{
  "translate": 0.12,
  "layers": 6,
  "beta2": 0.95,
  "warmup_steps": 270
}
Rows from block 2 of a small image classifier, named by matrix and row number. Rows with one number belong to one neuron. Each number is 128 + 24 x the weight over its row's rms, rounded and kept within 0 to 255. All counts start at 0. Numbers have three digits each.
After each neuron's rows are labels from the 100 images, of 14848, where the neuron reaches its highest value: "strongest on" is what is common among them; "patch colour" is the nearest of a few named colours to the mean colour under the peak. Only what is clearly more common there than usual is listed. The data: microscope photos of single blood and bone marrow cells. In brackets: how many of the 100.
# fc1: MLP up (model.blocks.2.mlp.fc1.weight, 384x192), inputs 39-77
# fc2: MLP down (model.blocks.2.mlp.fc2.weight, 192x384, transposed), outputs 39-77

fc1.9:119094142156112103122168135147126116142126117111148151097082120102122130115111133148120138191155130153152133129101146
fc2.9:168137183072146087077147147139163099164157068158113134136141095099148122151137101152163097111094115174122137155135088
strongest on: smear: peripheral blood (87)
patch colour: white (56)

fc1.38:185116113144131138165097115146154066108111130120117116143122143111164093124100163118181106137136132121138177118138174
fc2.38:108128118095108156131161144123156142158100160124130149135130149148153124130119143106123112113163143109146093143084081
strongest on: cell type: erythroblast (82); smear: peripheral blood (62)
patch colour: pink (65)

fc1.364:149142144214101095173119126118111092123161143133099192121124155086120138122126158100139128103141163127111117156153124
fc2.364:164127116102104162130136157112112124100131122180139133080133109143127169117136145133111160166141076115115132105118181
strongest on: cell type: erythroblast (61)
patch colour: grey (52)

fc1.319:121087158124071108112126162169132104148141146160123107139137091142127085111088154154133151157094159118129120090141117
fc2.319:119148124160169144099135098088096122150084132099122105134082141119142088135130100132131124144113138156142105103118116
strongest on: cell type: artefact (52)
patch colour: purple (83)

fc1.191:180126118175133129124095146146136091145146169167086126111113066134105067112148150117112167117161156107148072116116112
fc2.191:141149132156154160152141112090108105138125148132109109148108179138137130084116069085146101172125157149125089106076150
strongest on: cell type: artefact (33)
patch colour: grey (63)

fc1.313:107117120124144104155122135137149114124154116132113091119125109114149096173124151114125131093144109144141166144084105
fc2.313:108104183099160152167115117139110167099148182133092170116136105113114128145167147113075126174140091137146133155123178
strongest on: cell type: eosinophil (27)
patch colour: purple (52)

fc1.361:154168135135135168102112127128137144112095136119136132139148143161128150121181144161102122119144178164108116118078136
fc2.361:136139062132140102131181102105149139112129094111130125130194177132127104120134122074146114145114152125128105121118131
strongest on: cell type: erythroblast (40)
patch colour: blue (63)

fc1.56:115124130123136115108115117131101098128127123123148142091113168135154103113148132126116085120152103128124121111113153
fc2.56:089127127131118163131115135157118111109110124163113092120125123137160124154122149147114156110133160118113147112158114
strongest on: cell type: artefact (30)
patch colour: grey (64)

fc1.317:151113123106115120168124128124145096129133188138121135121118104106138121180089132134124116129145132132145138099119137
fc2.317:131140092141163152127091083118121147130156086145137146124141129111098163142075139132130116135051125167131099148126129
strongest on: cell type: segmented neutrophil (63)
patch colour: purple (62); blue (30)

fc1.120:101095112112083137121119099132121143137146159142132156111136170127166146110124133158142146101156138149143125118091071
fc2.120:135150142175168113139137132112113127130078136079090101121140083129148135146141083110137111129119138127145151121109168
strongest on: cell type: segmented neutrophil (50)
patch colour: pink (49)

fc1.350:126097128080121108131095127151136064144128086121192108138164094143098148142097147093127121104166074154084127111117122
fc2.350:108133153087130166143125161106116143127143111108127103132121139116115171129141112147155146111096142160099121135135128
strongest on: cell type: promyelocyte (44); cell type: plasma cell (29)
patch colour: blue (40)

fc1.152:137080084103089179144142144066155082135139161106109108135103129115095139126170124115091108103147099082118116109094148
fc2.152:130102185097121130148084101172153136183116127081148120136139122115145136102121101146116127138111135116115105099103171
strongest on: cell type: blast (30)
patch colour: white (47)

fc1.325:101154142152137104130117127155107141091166181110159165156118083111132088137127103122106161126076096178152149110150153
fc2.325:166149133107117090099091187119140138101116144095089107154170148105130136110138148141126129110146120173145130113137150
strongest on: cell type: erythroblast (34)
patch colour: purple (48)

fc1.310:111162129115152134117170145117141135128148147155141118160170120052124113129128103137157119099124164122149108175137120
fc2.310:145076105106140111149122084124126110133123126145151120112117152153157145130136167111137104144125129141145111071152167
strongest on: cell type: erythroblast (37)
patch colour: purple (60); blue (29)

fc1.193:130113110149120102160124150154101095185148112165170100167129148140128093074130092090107110110148137104139128137115118
fc2.193:091165117179113113147124137082131153146147121166113119135134118166160106101132102125104081101125150117145166103132175
strongest on: cell type: artefact (46); smear: peripheral blood (44); cell type: eosinophil (37)
patch colour: pink (62)

fc1.105:139149112182131092101156139078135131150111109158125104158126152138135140175160156162113115136117145114084097081168115
fc2.105:098104100137115102120103180080107127111149194118121106144134082078117116136093107139117135128129105140143184173100081
strongest on: cell type: artefact (35)
patch colour: purple (66)

fc1.301:118124124122114123126123118171121173098137127124120152149146146151094082141165155118124118112115132151144130139144109
fc2.301:115123114126153108140073149126107146126137095132114105117125112133130120171158131140116121093111144052090138104103117
strongest on: cell type: eosinophil (34)
patch colour: grey (72)

fc1.179:130111118157138150131116131135137154087145103131129165121176160130127197122092135097162157112142115146146139130136121
fc2.179:102140167115104103116107106108134104167138120164074087083115056142118109094125129113117131123125104117135169147133131
strongest on: cell type: segmented neutrophil (75)
patch colour: white (53)

fc1.282:133113148178126138112142086118124131081127130139145112152154094146131145150126108145107127118136142164069092152093139
fc2.282:112120152103170157148105105164123107138115121150123121113123172145127173116168157143156083114121145122099145140119130
strongest on: cell type: plasma cell (25)
patch colour: blue (26)

fc1.376:134159151159131158069157109129164093088075128142128111179161167136133145094139143127133141157090105159126123151143109
fc2.376:106135154150119149105152131145109110102180140140121164101117143104136161169150114146126098132131127156143134116167142
strongest on: cell type: proerythroblast (38); cell type: blast (32)
patch colour: purple (53); blue (47)

fc1.221:103147179164139127118148163101141065132109147121095127108151124120086139137122143151104143124157148114140148088067129
fc2.221:097108122144069114131107112131112148145142092108160091131128085158192128147121139106168141084112143121142156128163123
strongest on: cell type: eosinophil (43)
patch colour: purple (64)

fc1.291:141121114136149097143101103134127119152147116134099060141104172160141163155172110144091150121173141147126098149172162
fc2.291:134103140148108116086158105105136137133090137116135163091145132098129105107118152117135139137148137106138109107101124
strongest on: cell type: blast (39); cell type: artefact (30)
patch colour: purple (98)

fc1.273:098109109121111113131105159162109102096131107151103094139158154128142137091102100150100120105127151107167146084161130
fc2.273:157125086127128151128096094113164107174112127149134130119135098135156072143102130109185120130138140187150137170104130
strongest on: cell type: artefact (56)
patch colour: pink (56)

fc1.302:075127100104114105123097099121090143162134127151114196117090131104130141101115118094103117096143116113126108127143142
fc2.302:119111128152130119150134164132107153107099111086159150172150147145110127092079158112159108152095130147165116124099096
strongest on: cell type: segmented neutrophil (41); cell type: artefact (26)
patch colour: white (66)

fc1.194:154157116124134104114138130088168116118101072141169150180108092129150119139163146118108096143145125167136154082130160
fc2.194:119126114126126114155108148162121088123099179106121144059148117146097145113158118154115113149109158162117117124141139
strongest on: cell type: erythroblast (34)
patch colour: grey (54)

fc1.196:114086097115099096087123140114134163116123149149130151111121138158133170123140096102089142139127139105109148120107133
fc2.196:151121104117142140183128110162128112131169118125084131158115120154145112131112112165105137116134116168094135133111123
strongest on: cell type: blast (31)
patch colour: grey (49)

fc1.289:087140123112140099133118108095141147172121160098139124183154148147126105100152112125115121083132126060100082090144105
fc2.289:119117071129109111107128172189142096160139102131144186135103166138148126140147158110158150125177151162101151165116145
strongest on: cell type: blast (28)
patch colour: purple (49)

fc1.341:129124155137135171113105118109124130110078098175144179120158138110106108130157134095101107123145070132154151075165148
fc2.341:105086082123155092106140157146142155104094126154147102128140091123163147079103121120166147144117135123126154148092126
strongest on: smear: peripheral blood (41); cell type: erythroblast (40)
patch colour: pink (62)

fc1.338:102138117123136125068103166103130099115087084128146118068127114140104122102111115162099149127129140135174125120106124
fc2.338:124158115111106145160108124195157139161150131085116163150131144122107148144105136136162147119145135091119130077147076
strongest on: cell type: blast (25)
patch colour: blue (44)

fc1.75:156144152123112110171116129104088115124144146121153137121142094084101118179122127112137099107145130093136138125121120
fc2.75:155149139130108133080127136103127183108149110111137122139123141097166174149118152114114157105081167128155128154112112
strongest on: smear: peripheral blood (70); cell type: myeloblast (42)
patch colour: purple (53)

fc1.66:132084111133159162119123106140137173137128112125120125138135118114136141153078154112129107122122132115061178115160091
fc2.66:140116155154173118120178137136134096153120115110143163120128098094139115124164133111138140119133137142153112126120107
strongest on: cell type: segmented neutrophil (42)
patch colour: grey (90)

fc1.168:092172126129135136095137078149147158145116105132114155142114112103163150127105083116156102123141117165135101152146109
fc2.168:123196129183081134144138120168124117111127145126099163153181108120167112148148169124146158131117123126155125134152136
strongest on: cell type: lymphocyte (66); smear: peripheral blood (50)
patch colour: white (96)

fc1.73:129098130114135127088143144121099118117132142108143094122070091117150104117144162155106131089112176127104126133120127
fc2.73:170123116100140114123161142127109116134122116076141103152141148074125121155139123093112117134114138097109149146165120
strongest on: cell type: proerythroblast (41)
patch colour: blue (86)

fc1.69:090158121103154122122135118135154121119105103133127168149154104115124118102094172129138156145114085111125111150155118
fc2.69:121130137074144114148120091105153133106091143091132125127127118107136144142086101137110095115129110175130152129149134
strongest on: cell type: segmented neutrophil (54); smear: peripheral blood (37)
patch colour: purple (77)

fc1.61:182100113155092105144098165127127162122137112133147104132189123151108119098117094148131145106114113115064113145137124
fc2.61:116154119154149158127176075135167143159105125077128123112102151146129118137108098104113148166132119110128122139079107
strongest on: cell type: plasma cell (27)
patch colour: blue (70)

fc1.150:134155144195138116122114160126134120103189170110114140109133119140074116130159165106111127154127094125108150165074159
fc2.150:126106166136107167117119106130125100145131153129138115113113171135128108095145135104152084137143079117084172136103119
strongest on: cell type: eosinophil (26)
patch colour: grey (54)

fc1.329:145121137100137107152109111149189130146121198140111152130128114112167124116151138117111110137086133121108125155145134
fc2.329:107090139126165133141163162120118116150177141090121127139116139111160139157062159121165149132117103118123113115157122
strongest on: cell type: erythroblast (53); cell type: lymphocyte (34)
patch colour: grey (63)

fc1.170:081119152104133099142134106132117109113087127110113150143124138113148078090133122117177132121108145157116142140125127
fc2.170:139128120168110124091124139112130151138159082123093114171093134141091147132108109148164152130117112156111140105119145
strongest on: cell type: lymphocyte (35); cell type: artefact (25)
patch colour: grey (91)

fc1.166:132111145132091135109107146133117114148144106128134143130119107106134112095132138159116113130127094104143128126155157
fc2.166:104158165099097135107127114157191147104168160162164140099141133120096095146133129098151123140163173119109127115176148
strongest on: cell type: blast (37)
patch colour: blue (53)